python train.py --arch="tdnn" --model="sound classifier" --dataset="single notes of musical instruments (NSynth)" --train_examples=184686 --n_mels=80 --hop_length=160 --input="log_mel" --spec_augment=false --win_length=512 --targets=["instrument family", "source", "note", "pitch class", "velocity"] --num_classes=[11, 3, 94, 12, 5] --norm="batchnorm" --activation="gelu" --depths=[12] --kernel_size=3 --stem="single" --widths=[256] --label_smoothing=0.1 --loss="cross_entropy" --init="trunc_normal_002" --optimizer="muon" --muon_scale="match_rms_adamw" --lr=0.0018 --momentum=0.9 --nesterov=true --orthogonalizer="polar_express" --adamw_lr_other_params=0.0022 --grad_clip=1.0 --steps=2800 --batch_size=64 --epochs=1.0 --lr_schedule="wsd" --decay_fraction=0.4 --final_lr_fraction=0 --warmup_steps=140 --weight_decay=0.3 --adamw_weight_decay_other_params=0.05
Rows from block 5, named by matrix and row number. Each number is 200 + 30 x the weight over its row's rms, rounded and kept within 0 to 999. All counts start at 0. After the name is the row's rms in percent of the matrix's.
# conv: pointwise conv (model.blocks.5.conv.weight, 256x256x1), inputs 0-85
conv.140,104,235,234,165,137,242,156,222,197,211,243,226,246,216,248,202,218,170,225,219,178,183,216,183,206,198,189,206,193,199,170,248,159,189,164,131,200,238,177,206,209,198,222,187,235,185,230,169,211,184,146,158,249,236,219,206,181,209,223,221,213,179,195,156,243,172,205,183,125,227,244,213,207,168,214,189,204,202,254,215,224,119,232,144,261,190,172
conv.141,099,157,239,221,198,233,194,129,174,225,206,142,151,244,167,133,186,195,182,177,182,168,185,202,201,147,215,157,208,177,206,185,191,222,187,167,228,226,137,247,168,256,224,190,175,192,186,187,218,165,204,166,176,148,163,183,198,260,161,255,197,224,185,198,243,197,227,186,202,169,184,183,222,170,230,227,203,175,224,229,224,199,222,236,210,177,175
conv.142,103,243,219,232,174,260,146,185,210,183,254,207,166,206,229,201,240,204,207,252,263,144,191,240,166,172,243,209,199,242,176,174,195,213,224,181,151,165,201,190,246,193,188,211,187,170,242,203,174,181,184,160,198,208,192,197,232,186,195,187,249,218,153,176,189,224,206,213,242,208,191,228,141,257,227,180,217,186,167,194,227,190,228,191,178,210,179
conv.143,106,205,204,166,194,194,173,156,203,192,269,195,218,173,151,181,224,218,165,143,179,194,201,198,138,189,208,203,192,208,143,193,153,182,167,156,233,217,233,152,223,199,144,205,209,152,187,168,158,204,284,188,189,168,208,191,200,148,202,193,247,214,185,137,226,228,208,202,186,225,174,204,216,193,157,180,208,212,231,208,215,207,190,219,253,186,211
conv.144,097,153,214,280,213,210,215,219,251,194,189,180,207,201,178,218,171,178,188,170,215,207,190,225,171,222,204,266,194,189,207,217,212,178,206,197,256,203,214,177,165,226,228,222,215,208,171,198,184,226,208,201,163,160,183,210,259,163,218,220,158,240,227,163,217,222,160,218,192,166,207,216,153,133,131,213,211,198,185,226,168,185,184,238,214,219,176
conv.145,100,223,256,217,220,201,220,223,241,243,153,239,250,218,196,187,156,180,225,182,160,161,258,197,231,252,177,232,191,205,196,220,231,203,170,177,160,219,215,165,280,169,247,161,213,180,173,185,199,238,175,207,197,188,203,183,193,219,175,239,160,252,185,161,218,168,214,227,182,220,219,206,272,198,179,173,117,167,196,180,216,184,184,180,232,167,180
conv.146,110,174,199,268,193,178,204,184,194,225,213,190,160,234,195,215,189,195,180,264,232,190,171,187,182,208,219,231,195,207,228,177,163,206,182,211,232,197,225,212,199,183,235,170,192,160,210,171,243,205,118,199,258,216,193,203,162,198,150,210,166,239,215,202,154,223,157,217,183,236,219,202,194,176,214,187,183,235,216,192,187,241,256,188,198,147,154
conv.147,104,156,217,218,220,147,212,168,164,219,235,201,202,213,204,174,208,165,220,197,228,211,166,202,186,237,156,189,202,213,154,188,199,187,204,213,213,186,183,200,248,227,162,226,144,199,190,215,147,184,174,155,204,149,272,172,226,185,296,252,182,202,179,238,240,211,224,206,212,191,191,200,228,236,207,216,190,185,245,260,196,195,234,158,203,198,201
conv.148,092,166,233,271,213,238,189,223,200,183,202,189,209,150,215,167,175,199,195,234,239,210,174,205,231,191,208,189,210,210,166,235,195,230,230,143,183,178,218,195,194,188,272,165,184,183,216,183,175,233,166,207,273,157,219,212,169,206,136,204,139,205,186,236,163,198,250,214,181,122,138,219,190,208,181,229,129,179,203,220,184,254,176,236,180,154,206
conv.149,101,213,196,175,217,210,192,189,250,177,188,194,244,181,206,254,220,219,221,238,206,228,141,216,195,261,224,239,198,236,208,214,207,140,187,215,198,164,213,234,239,214,222,220,213,230,137,209,219,152,214,166,216,215,188,153,178,158,168,213,213,218,185,145,181,245,180,200,226,199,278,162,238,174,181,137,222,158,197,225,178,249,215,203,150,203,139
conv.150,107,177,219,217,159,197,211,194,213,171,150,210,235,162,206,222,156,182,202,202,230,207,206,175,185,192,194,185,196,215,185,248,184,230,176,255,210,220,206,135,193,191,163,210,209,209,194,251,174,194,231,209,196,223,155,218,205,227,180,202,148,238,217,208,199,205,200,160,190,225,229,228,124,192,213,270,242,191,168,205,185,197,148,168,234,181,230
conv.151,090,210,187,185,161,215,187,180,186,180,198,206,206,193,210,192,162,240,219,218,224,168,167,162,201,190,157,218,188,193,176,291,235,149,210,199,154,223,110,201,241,206,259,163,216,180,214,151,168,210,198,183,213,151,205,196,217,160,150,206,206,226,203,203,199,161,189,199,206,216,179,209,207,162,226,159,172,209,184,156,239,195,220,207,160,168,216
conv.152,103,158,187,200,144,171,175,195,203,208,204,140,202,155,218,151,231,156,209,212,231,240,158,187,228,240,229,208,196,208,217,239,191,179,176,160,203,186,150,235,164,202,186,187,233,208,182,209,258,167,186,209,206,166,225,212,194,230,189,185,195,179,194,156,219,183,209,214,192,191,182,208,177,206,130,163,188,179,195,187,201,192,233,241,209,231,215
conv.153,093,204,208,224,184,224,208,213,116,211,256,170,173,159,129,192,170,159,178,245,245,196,136,182,254,211,223,174,172,211,164,224,221,218,235,199,139,225,211,192,215,211,236,243,208,221,170,168,207,227,140,244,160,164,187,184,201,181,158,210,175,225,184,248,228,240,167,203,249,201,216,281,245,185,141,176,188,175,226,229,190,204,174,225,214,208,193
conv.154,111,209,207,191,170,234,191,232,200,228,154,175,214,201,136,201,185,181,230,238,175,228,169,217,154,235,225,197,199,205,206,212,180,197,181,212,221,177,169,189,225,167,166,181,158,216,152,195,192,205,229,183,191,235,244,215,237,218,177,213,211,236,199,208,190,154,164,245,235,165,229,189,220,181,182,195,220,225,249,220,210,198,201,183,189,236,159
conv.155,093,229,130,201,175,194,217,184,278,203,186,214,171,188,192,196,221,191,200,231,198,228,165,172,224,142,189,185,194,167,194,226,198,232,225,206,235,213,203,198,203,163,201,189,175,210,220,165,210,159,125,195,226,225,209,154,229,196,168,213,214,174,231,175,223,202,198,257,267,169,159,227,214,216,194,164,223,217,150,210,213,206,245,155,230,148,184
conv.157,102,154,254,185,187,188,209,186,202,163,198,221,179,178,199,192,253,195,222,201,179,211,220,210,230,191,197,199,174,155,196,320,201,203,145,207,145,200,172,192,226,150,204,188,209,203,163,183,245,208,183,193,225,202,212,174,212,153,218,204,184,228,209,155,167,181,192,191,186,221,155,211,138,183,166,212,209,206,173,296,234,175,206,181,294,221,162
conv.158,101,246,165,195,225,178,225,191,236,213,246,200,210,224,213,214,154,218,224,215,201,186,221,197,190,191,261,194,217,261,193,201,207,189,136,207,161,202,223,192,219,251,229,161,211,212,234,219,237,220,181,193,210,174,216,193,236,228,214,222,212,181,211,238,235,214,192,208,255,157,186,206,191,194,176,148,239,178,156,268,144,216,206,214,240,242,168
conv.159,096,140,171,202,203,189,195,260,180,205,139,180,181,159,170,225,174,205,166,237,210,197,181,241,203,260,219,168,173,165,229,195,212,179,177,250,212,210,192,222,199,169,177,255,146,231,198,190,178,207,237,153,196,142,174,217,172,256,202,178,163,190,158,233,182,214,286,152,196,162,175,185,216,159,175,219,231,199,163,204,226,217,229,209,154,217,198
conv.160,097,206,193,212,246,239,200,220,216,203,162,272,226,224,246,191,163,230,181,222,206,192,263,210,224,151,208,167,198,209,206,242,228,218,200,191,220,209,190,200,163,193,170,193,215,233,212,186,248,167,171,206,192,201,183,193,274,155,239,141,202,193,213,219,241,187,219,138,151,169,223,183,130,161,190,163,174,232,235,162,192,269,207,258,207,192,170
conv.161,089,188,183,179,138,187,163,200,187,217,209,181,211,245,180,184,187,163,200,200,272,204,246,144,252,241,212,195,247,138,215,196,241,209,184,202,207,192,212,230,207,131,182,183,238,193,151,161,220,205,178,208,184,206,203,181,219,192,198,254,207,218,140,202,197,207,179,238,172,198,163,175,196,206,192,181,233,219,218,215,183,212,187,223,160,192,230
conv.162,108,182,218,166,178,263,177,225,206,164,227,206,163,204,204,195,183,167,162,255,187,198,161,182,209,211,193,175,169,166,172,287,206,186,228,201,167,205,206,169,199,233,300,166,206,244,155,150,209,159,199,151,181,203,187,198,232,217,213,183,207,200,188,165,214,164,262,222,196,235,187,227,295,199,177,208,230,221,204,154,214,193,212,175,191,212,201
conv.163,098,243,179,137,198,206,210,239,197,216,173,222,197,148,297,202,186,189,216,204,169,171,150,148,194,140,156,185,232,213,196,231,190,165,208,149,197,229,235,208,194,203,186,190,245,196,177,206,209,171,198,208,193,229,214,213,124,196,198,181,177,222,232,215,224,180,248,194,162,208,201,203,223,183,186,172,153,220,223,188,272,194,181,206,239,162,184
conv.165,096,188,184,221,203,219,189,203,178,195,187,245,182,164,279,138,161,134,245,193,269,257,194,227,200,176,197,232,203,243,206,208,180,228,154,162,201,211,262,179,207,169,214,230,172,208,183,194,226,205,156,205,239,197,192,228,182,193,173,210,153,163,236,212,253,150,122,179,173,203,212,227,183,164,174,216,249,192,200,226,159,212,199,212,194,212,182
conv.166,102,251,175,129,203,203,233,209,245,190,203,163,264,195,198,193,203,197,268,207,193,152,197,229,161,194,153,261,148,163,170,165,144,231,142,180,195,163,161,179,209,252,232,167,212,211,244,203,173,183,237,180,265,250,179,238,235,145,230,239,195,219,166,176,165,186,218,220,166,226,157,180,185,144,280,251,252,130,156,154,211,225,197,245,189,235,190
conv.167,102,234,248,227,192,219,211,174,179,153,184,154,197,222,189,234,240,228,221,156,141,198,236,240,199,190,171,159,232,185,217,192,178,212,177,180,232,219,139,223,180,244,188,189,193,198,221,189,178,210,210,158,218,236,196,139,171,188,191,236,230,168,190,228,237,199,194,241,214,198,235,215,137,216,219,206,189,218,246,196,206,141,215,223,275,200,219
conv.168,100,215,180,260,204,127,177,262,174,186,197,234,183,176,225,217,235,228,123,196,233,128,212,223,227,219,242,149,158,205,158,238,188,162,196,106,213,212,151,192,190,215,207,186,168,160,202,169,240,189,182,174,184,200,177,196,183,197,175,242,212,193,203,189,170,180,260,231,186,152,249,188,181,194,171,232,162,155,168,169,235,245,166,166,254,200,189
conv.169,104,210,168,212,212,206,182,182,166,161,219,214,246,190,153,249,223,192,212,174,126,152,163,181,170,242,189,137,200,200,184,183,185,221,180,198,216,152,204,145,185,217,211,218,185,200,232,136,152,172,215,176,255,167,216,208,255,197,162,208,260,218,179,157,201,211,213,204,222,229,126,204,178,200,193,135,198,202,211,237,208,174,159,217,208,207,156
conv.170,099,248,230,181,180,148,178,193,245,194,193,219,181,192,230,205,211,221,173,190,104,199,144,156,142,204,213,216,241,175,186,253,220,158,163,188,195,182,191,239,231,202,261,135,218,218,178,173,197,172,140,200,172,212,170,211,217,132,191,211,223,157,202,215,217,176,200,178,203,217,201,191,238,234,240,170,180,211,180,173,188,200,182,230,266,236,216
conv.171,097,215,168,213,204,160,207,179,138,206,197,202,193,188,143,236,140,170,160,220,176,160,192,188,234,193,221,208,238,192,183,185,224,267,177,203,214,148,204,178,192,214,180,186,180,167,230,223,221,217,187,134,193,231,213,162,170,187,182,214,225,196,167,203,185,253,208,195,237,216,198,164,185,186,162,139,181,206,204,256,232,199,281,202,184,180,209
conv.172,099,193,233,210,197,188,160,168,197,193,231,220,166,220,182,187,168,170,159,217,242,164,190,216,201,179,260,210,147,212,220,203,169,205,246,210,164,149,173,199,160,162,242,199,209,197,175,172,233,167,218,171,141,153,222,235,146,169,210,217,165,221,268,223,235,202,191,215,187,230,215,136,190,200,195,226,145,216,142,238,221,215,227,232,265,210,199
conv.173,105,197,157,133,214,195,216,227,178,224,239,246,230,189,143,177,196,223,181,193,219,164,188,194,240,252,160,155,201,190,197,172,202,215,204,227,187,235,174,180,235,230,159,233,206,213,249,175,158,191,242,162,222,210,179,217,179,185,170,180,194,231,170,194,160,189,222,197,158,233,219,201,184,184,191,227,206,188,202,206,202,208,179,195,204,172,261
conv.174,103,203,175,164,221,209,201,177,199,186,190,210,188,171,224,209,268,231,212,174,136,228,188,216,187,132,188,208,169,219,172,179,202,221,234,246,201,224,219,157,171,99,177,230,193,199,142,229,228,231,157,209,167,247,220,208,246,221,189,173,236,183,146,166,206,233,200,221,227,215,196,254,177,226,223,250,222,198,179,202,187,178,221,234,198,198,190
conv.175,097,273,191,245,166,178,228,198,256,179,233,274,250,227,189,170,161,180,230,198,201,204,196,179,224,185,222,223,204,177,179,195,203,195,188,148,111,213,200,187,214,197,259,223,241,240,197,243,231,219,191,185,144,217,161,214,226,205,180,189,238,189,213,198,177,173,228,206,208,164,248,213,175,182,213,119,184,166,175,208,178,220,254,177,234,118,182
conv.176,103,158,164,256,165,143,151,184,181,233,164,154,221,203,198,154,187,210,228,144,203,214,219,176,226,202,241,259,233,240,224,208,165,206,172,211,188,179,192,175,225,160,143,195,225,206,168,193,204,171,164,164,141,235,190,175,178,214,189,153,234,220,186,192,230,193,207,220,157,204,205,225,204,270,266,231,224,213,164,161,182,123,189,170,209,152,244
conv.177,097,162,248,145,249,200,227,168,174,209,270,209,266,215,167,197,180,171,249,178,154,173,193,240,215,237,236,186,211,216,189,160,193,187,216,256,141,139,176,216,222,219,209,224,201,224,158,144,264,219,182,188,205,243,227,210,192,198,223,177,204,226,217,198,253,182,212,189,198,195,187,232,240,189,201,207,197,226,161,222,212,171,241,202,227,216,192
conv.178,100,221,159,232,216,219,197,171,199,163,202,197,190,196,138,156,178,142,199,208,170,241,183,182,155,254,212,201,136,144,220,227,163,230,215,199,211,196,137,224,153,214,221,257,233,202,215,187,145,252,272,220,185,206,145,255,206,189,161,217,221,167,216,194,212,300,178,190,185,217,246,186,205,179,233,196,209,182,202,242,180,147,212,190,187,200,208
conv.179,098,182,196,214,148,182,195,222,177,194,146,196,184,212,198,191,178,261,215,235,209,230,199,188,179,189,189,210,226,123,205,186,125,151,225,160,190,148,217,257,214,257,257,236,238,208,171,239,219,230,248,217,179,224,246,203,217,202,214,179,168,183,163,132,155,228,142,202,197,162,135,250,187,213,163,178,233,187,166,209,228,239,204,181,231,225,202
conv.180,098,184,136,200,230,191,236,271,237,205,172,183,161,207,196,212,180,264,196,198,185,179,174,142,187,185,234,211,202,159,226,221,205,210,196,160,192,198,181,240,183,173,228,198,240,232,150,212,187,211,203,201,260,223,204,218,192,251,210,145,204,155,167,188,207,242,204,234,167,209,187,169,207,200,169,231,169,198,172,180,225,204,198,197,171,227,237
conv.181,107,199,160,178,204,194,271,161,153,176,145,173,259,239,174,208,206,215,151,139,214,203,196,228,212,192,239,167,192,176,120,211,203,218,217,164,214,216,225,225,207,174,207,178,174,195,231,207,147,194,216,156,203,185,153,206,205,242,197,188,173,216,216,164,201,183,173,199,156,158,215,126,195,154,254,208,204,141,202,197,188,196,222,157,204,195,204
conv.182,097,209,228,173,230,201,212,168,209,167,205,224,181,143,174,179,211,175,150,187,179,212,214,168,184,281,284,215,212,198,217,208,213,159,173,163,204,181,210,158,196,160,212,183,226,215,244,223,184,173,190,209,227,133,230,171,189,147,205,193,200,191,166,256,155,168,190,255,213,271,212,132,215,230,176,224,172,186,178,175,181,204,216,172,279,162,211
conv.183,101,181,230,230,227,241,232,155,154,204,224,168,197,217,252,219,180,151,191,233,280,168,174,182,206,270,177,251,241,182,181,197,100,207,169,206,208,190,185,215,220,175,288,177,247,151,195,165,187,224,179,187,180,159,163,210,185,234,197,181,204,212,185,182,141,250,212,210,197,222,214,249,195,250,203,239,194,165,183,185,173,225,234,201,167,185,232
conv.184,102,241,196,136,187,197,239,178,183,193,211,204,214,209,244,178,258,261,222,154,204,208,236,155,235,168,218,191,175,157,195,218,216,154,185,204,170,185,232,218,178,210,178,191,150,227,205,227,191,211,176,183,248,210,190,185,219,178,217,138,219,161,175,194,200,192,238,219,235,193,165,216,207,261,162,167,176,197,207,189,178,170,192,251,279,200,246
conv.185,106,145,188,206,258,171,244,223,220,196,170,211,234,210,213,206,195,214,170,219,249,137,163,187,142,227,212,205,187,219,181,202,288,169,206,202,220,205,154,193,195,185,181,266,207,212,228,193,249,178,198,254,149,145,239,200,197,204,205,198,205,277,199,174,237,166,193,233,203,216,204,257,261,184,211,286,227,199,210,184,198,212,222,165,188,193,175
conv.186,095,333,242,160,250,230,215,215,233,194,205,125,224,180,198,204,235,170,175,180,148,186,207,178,173,179,185,198,198,226,234,181,226,211,236,184,208,172,172,200,202,194,228,254,186,220,179,159,173,227,161,234,187,197,180,184,201,203,114,172,224,244,208,243,166,150,195,205,135,172,192,235,218,197,216,184,214,172,187,207,191,205,219,239,190,215,212
conv.187,099,218,213,204,139,189,229,244,212,248,161,199,174,186,192,163,283,202,204,196,219,263,215,161,215,191,218,235,181,209,210,186,225,208,175,170,243,208,197,145,184,215,210,251,226,156,186,185,218,206,253,167,211,229,223,185,242,195,139,208,172,221,231,158,237,189,233,224,191,229,216,212,136,200,269,212,173,208,171,228,173,188,185,229,207,160,259
conv.188,103,176,177,227,189,171,228,216,213,215,236,224,203,172,137,193,214,225,201,231,251,193,183,182,209,168,229,202,212,178,239,182,145,179,232,98,230,189,229,205,168,205,162,223,200,186,281,183,174,250,174,144,230,170,212,242,187,139,198,200,195,230,230,221,182,174,250,209,178,224,180,203,210,225,207,221,188,234,242,208,240,152,168,184,189,229,175
conv.189,097,247,206,221,174,189,219,167,154,226,223,217,196,160,188,197,217,149,144,200,209,278,201,169,175,214,181,182,253,244,193,201,162,183,159,161,202,182,234,267,189,179,225,209,195,199,175,243,213,205,151,151,217,210,178,160,168,193,210,268,219,171,183,218,194,170,286,171,190,211,195,176,167,221,229,178,217,163,201,196,222,250,201,241,176,209,204
conv.190,107,204,243,231,187,205,173,189,208,167,273,233,144,217,191,267,205,137,131,260,166,215,212,182,188,173,166,216,215,212,163,184,187,182,171,206,230,220,190,179,152,145,222,160,204,227,217,187,212,229,203,179,230,149,182,210,236,210,157,211,220,159,200,181,256,208,191,251,256,180,229,179,224,239,202,234,235,193,174,175,236,179,194,169,206,222,185
conv.191,094,170,228,218,228,252,209,173,183,252,193,234,235,185,205,234,218,192,211,131,154,249,244,198,193,161,176,216,176,201,134,212,236,224,188,203,219,207,198,203,229,236,174,166,247,213,201,243,180,214,171,193,206,262,220,180,230,245,245,204,198,193,178,209,215,143,200,157,244,268,240,190,189,154,190,194,219,171,186,159,204,213,237,220,181,223,189
conv.192,106,200,231,193,207,201,224,219,186,151,238,191,187,184,202,218,252,172,209,170,143,197,209,224,156,202,151,233,166,143,174,170,169,218,177,206,191,195,144,197,169,231,255,209,184,180,192,180,226,204,273,153,195,235,183,194,220,186,219,219,208,219,228,206,183,278,241,219,216,215,147,193,269,211,228,187,156,159,200,161,173,134,193,172,201,226,229
conv.193,096,177,161,289,191,162,187,190,200,120,215,173,191,205,190,202,208,186,175,258,300,162,174,176,227,225,225,213,164,144,225,161,199,241,179,173,158,159,178,182,188,149,224,218,219,221,214,173,213,183,196,177,212,181,206,220,201,183,221,216,253,236,201,225,244,166,272,169,184,222,198,154,175,183,171,196,176,200,125,194,195,195,201,187,158,233,188
conv.194,099,256,212,232,170,209,238,192,179,196,180,201,197,178,181,220,239,191,147,233,266,166,216,204,178,243,189,199,125,144,196,174,145,197,233,191,146,227,199,229,214,231,255,194,173,189,246,203,228,187,179,184,190,162,187,202,224,187,215,157,179,260,161,200,223,187,245,168,191,218,170,210,173,191,264,217,184,182,181,208,210,264,224,242,168,186,191
conv.195,097,248,173,227,220,243,191,180,141,220,249,206,159,192,189,217,198,215,178,225,287,206,207,148,200,189,215,216,155,210,185,174,172,162,167,211,211,200,187,228,226,217,256,196,188,205,171,270,205,166,180,213,242,112,203,160,229,224,191,191,220,172,196,242,182,215,174,204,161,203,164,199,169,217,220,243,174,188,162,168,213,234,226,217,150,205,198
conv.196,097,270,164,180,208,185,226,234,139,233,140,206,216,204,151,250,170,216,143,199,227,260,223,221,162,190,184,211,191,216,219,181,187,183,162,184,214,155,214,147,191,250,216,202,140,226,203,214,197,193,197,219,212,156,193,167,216,235,129,223,241,209,203,198,175,209,231,213,216,174,214,228,225,222,287,238,126,175,211,230,161,242,217,263,172,171,259
conv.197,102,240,172,176,205,244,209,209,227,242,229,184,224,150,200,229,191,180,182,223,219,204,218,231,201,189,302,178,221,249,232,188,222,204,202,249,235,136,183,222,181,161,231,169,213,266,207,243,195,176,241,224,210,168,173,183,200,220,174,176,214,174,187,223,199,210,171,264,174,200,161,208,231,158,186,212,215,246,232,211,264,272,180,169,238,211,174
conv.199,102,181,224,203,191,217,198,233,241,239,214,163,174,178,203,223,196,161,254,159,198,243,218,191,204,138,148,232,206,219,256,167,157,210,221,183,240,201,135,134,213,223,238,141,172,192,201,203,207,192,195,220,233,183,202,156,201,203,220,197,150,235,187,232,198,195,216,175,145,226,226,192,211,224,144,250,190,178,243,191,164,174,137,172,227,194,199
conv.200,102,262,251,197,205,160,222,230,215,178,143,208,249,136,194,192,210,167,232,201,186,221,213,163,198,230,211,182,141,171,173,255,230,193,220,149,162,218,182,226,212,213,190,178,169,218,186,204,197,202,207,268,224,208,189,205,210,179,246,187,193,173,187,225,168,209,187,200,178,186,268,207,230,215,195,191,193,174,175,220,160,213,169,213,234,205,244
conv.202,103,205,193,209,183,198,179,175,200,134,195,225,206,230,187,236,181,171,183,243,161,204,247,134,172,174,206,196,225,221,176,178,189,218,166,137,182,204,179,235,142,188,213,215,202,207,196,223,191,192,139,206,182,210,206,208,187,180,182,172,232,175,193,216,221,157,212,186,195,188,152,171,160,223,170,241,151,192,198,257,176,193,166,226,210,238,156
conv.203,110,174,233,146,196,248,210,214,178,233,204,234,226,188,213,186,256,222,243,234,168,174,207,237,223,199,150,218,226,191,264,220,249,182,224,157,184,220,170,224,195,187,225,197,192,213,228,208,174,213,220,180,176,194,142,197,178,213,192,236,226,221,193,208,146,185,256,181,206,207,201,208,228,175,172,197,183,189,200,187,232,177,199,178,253,200,184
conv.204,097,209,166,195,208,188,194,170,181,174,228,222,176,148,227,195,162,159,208,196,210,191,213,194,232,152,185,176,195,221,205,221,179,195,197,172,211,170,166,205,302,223,219,255,212,198,203,189,209,184,160,188,192,193,217,205,158,236,215,207,206,179,176,161,243,214,168,200,181,245,226,237,192,120,196,189,243,234,165,228,227,238,203,236,230,162,241
conv.205,110,186,220,228,210,178,213,212,168,211,187,205,207,227,212,203,262,212,173,224,215,144,243,194,164,176,187,223,250,169,237,176,216,222,165,213,235,172,178,209,209,224,187,273,217,200,210,194,244,185,207,184,221,202,211,200,167,187,233,191,194,216,212,197,280,205,230,191,177,209,211,174,187,162,152,176,185,175,212,185,138,171,208,177,245,188,228
conv.206,094,218,173,248,182,200,212,175,259,190,205,188,242,167,207,178,159,184,220,254,317,189,240,200,225,241,176,195,171,207,227,243,163,207,207,196,187,134,242,156,212,215,236,164,205,209,238,188,221,188,214,218,253,212,219,203,221,166,220,191,174,193,163,189,218,176,248,214,154,218,169,188,243,221,177,186,142,180,232,191,170,221,218,197,146,211,182
conv.207,106,126,184,162,200,211,225,132,237,124,155,202,191,217,248,201,237,217,200,202,187,172,266,193,204,180,211,237,191,193,156,213,141,214,246,181,151,175,151,198,259,178,221,162,136,222,210,213,215,123,240,165,201,206,236,201,226,154,243,189,180,207,156,201,238,195,195,190,208,188,206,201,240,222,247,203,221,217,189,263,150,229,240,183,204,202,173
conv.208,094,222,143,188,166,184,196,223,188,225,160,206,184,180,201,212,215,190,198,190,198,214,209,187,187,220,213,173,172,265,213,197,242,163,195,226,180,232,231,196,161,209,155,192,171,196,220,236,271,186,233,206,170,227,146,199,135,187,146,195,169,147,210,229,191,174,224,182,220,178,195,242,225,213,212,241,203,175,167,232,206,209,204,265,231,191,192
conv.210,096,191,246,186,176,223,237,179,210,236,199,189,230,206,219,192,262,187,176,191,203,234,204,124,210,215,212,243,182,230,190,217,183,207,171,192,215,112,189,250,189,177,222,198,169,180,163,203,211,180,168,206,209,240,183,176,249,206,222,195,155,180,191,158,188,237,185,177,189,191,171,231,198,126,143,189,181,182,180,240,199,215,191,197,219,217,222
conv.211,093,155,200,207,248,205,176,240,218,121,200,210,220,193,198,193,156,201,216,162,169,162,188,224,207,218,269,203,239,243,202,187,210,187,204,150,108,224,194,232,141,179,209,230,196,171,205,199,169,255,210,192,210,170,181,200,172,159,201,219,220,170,229,249,237,194,148,177,191,185,183,171,196,192,253,215,170,171,164,202,204,196,169,232,167,153,241
conv.213,099,200,195,230,182,192,204,237,187,241,174,188,234,192,237,254,170,180,226,232,213,205,185,177,185,205,262,217,211,240,172,168,211,201,218,249,190,217,234,178,162,162,202,238,170,215,220,276,191,249,197,234,130,151,196,204,210,210,210,251,194,181,203,258,224,188,194,136,220,189,182,258,178,207,171,203,223,114,183,198,170,187,190,153,197,160,197
conv.215,103,206,211,208,201,204,212,192,185,209,172,150,168,182,256,202,175,228,137,169,188,175,182,179,201,198,227,179,154,210,209,187,175,164,196,195,161,211,202,188,208,144,211,147,228,232,157,221,174,171,221,248,220,194,168,198,201,271,224,202,185,203,158,158,184,171,210,206,149,183,258,153,200,140,192,177,126,231,200,181,222,204,201,210,238,194,184
conv.216,095,247,190,177,211,216,154,226,187,182,251,234,160,228,246,173,203,227,200,187,226,209,178,200,229,113,213,242,174,210,209,245,241,202,147,240,180,211,218,161,239,213,265,185,221,199,185,187,238,152,214,126,222,142,208,194,169,177,179,179,223,202,171,212,201,180,196,247,215,237,192,151,167,177,163,239,240,226,211,168,191,164,214,157,178,162,235
conv.217,095,201,225,241,158,275,165,142,196,228,213,213,215,204,200,241,188,224,199,276,223,235,199,197,239,190,165,248,192,185,221,199,183,167,211,227,214,249,205,218,188,228,177,168,165,213,180,216,209,165,124,169,219,200,188,227,233,175,204,177,192,211,181,180,174,200,180,165,188,241,165,210,220,237,166,230,208,201,191,183,186,204,194,202,173,183,190
conv.218,099,179,236,252,170,131,205,191,153,185,223,208,206,210,184,170,190,257,193,219,187,206,158,214,208,129,182,154,159,148,174,182,185,208,245,232,219,142,214,193,226,181,173,166,208,204,173,211,176,182,236,185,184,150,190,180,162,241,220,213,151,257,191,230,211,212,168,209,243,214,222,266,234,187,177,183,154,195,212,243,212,231,149,193,184,213,177
conv.219,107,150,153,227,224,229,213,207,215,226,215,234,201,175,192,242,193,201,201,157,187,171,167,159,205,247,268,142,202,181,207,164,197,167,255,253,134,192,203,223,145,172,184,198,143,222,164,194,258,178,183,166,220,225,202,212,223,189,208,178,186,210,122,210,142,202,166,186,226,177,193,185,173,204,178,245,199,222,157,183,156,167,163,197,190,221,134
conv.220,099,177,156,182,197,222,156,202,166,167,231,181,127,208,147,168,224,199,185,229,227,166,230,212,218,241,180,164,207,164,155,224,161,218,141,181,202,174,250,239,154,215,214,191,195,255,195,193,197,215,214,233,174,188,203,213,169,192,216,173,253,194,188,186,209,226,167,183,222,215,185,179,200,239,174,199,150,176,215,222,218,204,191,178,189,209,188
conv.221,096,208,180,187,206,167,221,253,270,212,191,212,180,190,167,203,183,195,172,242,195,228,183,162,208,194,158,233,256,226,163,187,201,260,172,159,163,186,184,207,207,162,227,210,222,269,158,142,183,240,145,212,213,186,194,156,240,180,228,222,169,198,234,160,265,265,179,184,190,245,218,149,212,200,186,188,196,185,198,192,208,225,249,164,265,223,177
conv.222,098,133,187,221,186,206,148,203,171,195,150,181,216,176,191,219,165,183,162,207,292,220,211,179,248,210,227,173,213,165,240,206,232,170,140,176,164,242,191,177,201,188,288,220,222,175,209,179,157,232,202,201,218,194,211,194,176,213,176,189,191,236,200,200,215,194,150,222,179,176,179,197,202,177,180,254,126,171,189,198,185,259,215,197,141,184,216
conv.223,097,240,151,174,245,215,176,194,254,198,210,254,216,198,216,241,219,184,205,175,176,174,220,219,250,159,191,234,182,148,208,229,251,136,187,177,217,191,189,142,176,196,190,244,186,176,201,165,192,180,184,203,224,223,217,159,228,167,176,232,246,179,193,204,226,181,214,210,162,204,257,257,198,194,211,219,167,202,145,219,143,203,157,244,228,200,223
conv.224,101,206,198,207,181,216,225,156,258,176,136,187,248,285,164,256,189,196,245,181,196,219,177,214,186,160,159,205,227,246,221,211,185,231,213,228,223,203,213,180,198,193,187,218,180,196,190,199,155,137,196,158,143,179,172,189,209,208,256,141,230,227,203,177,164,221,152,169,210,176,171,176,211,225,183,176,213,167,235,185,189,154,231,228,187,199,197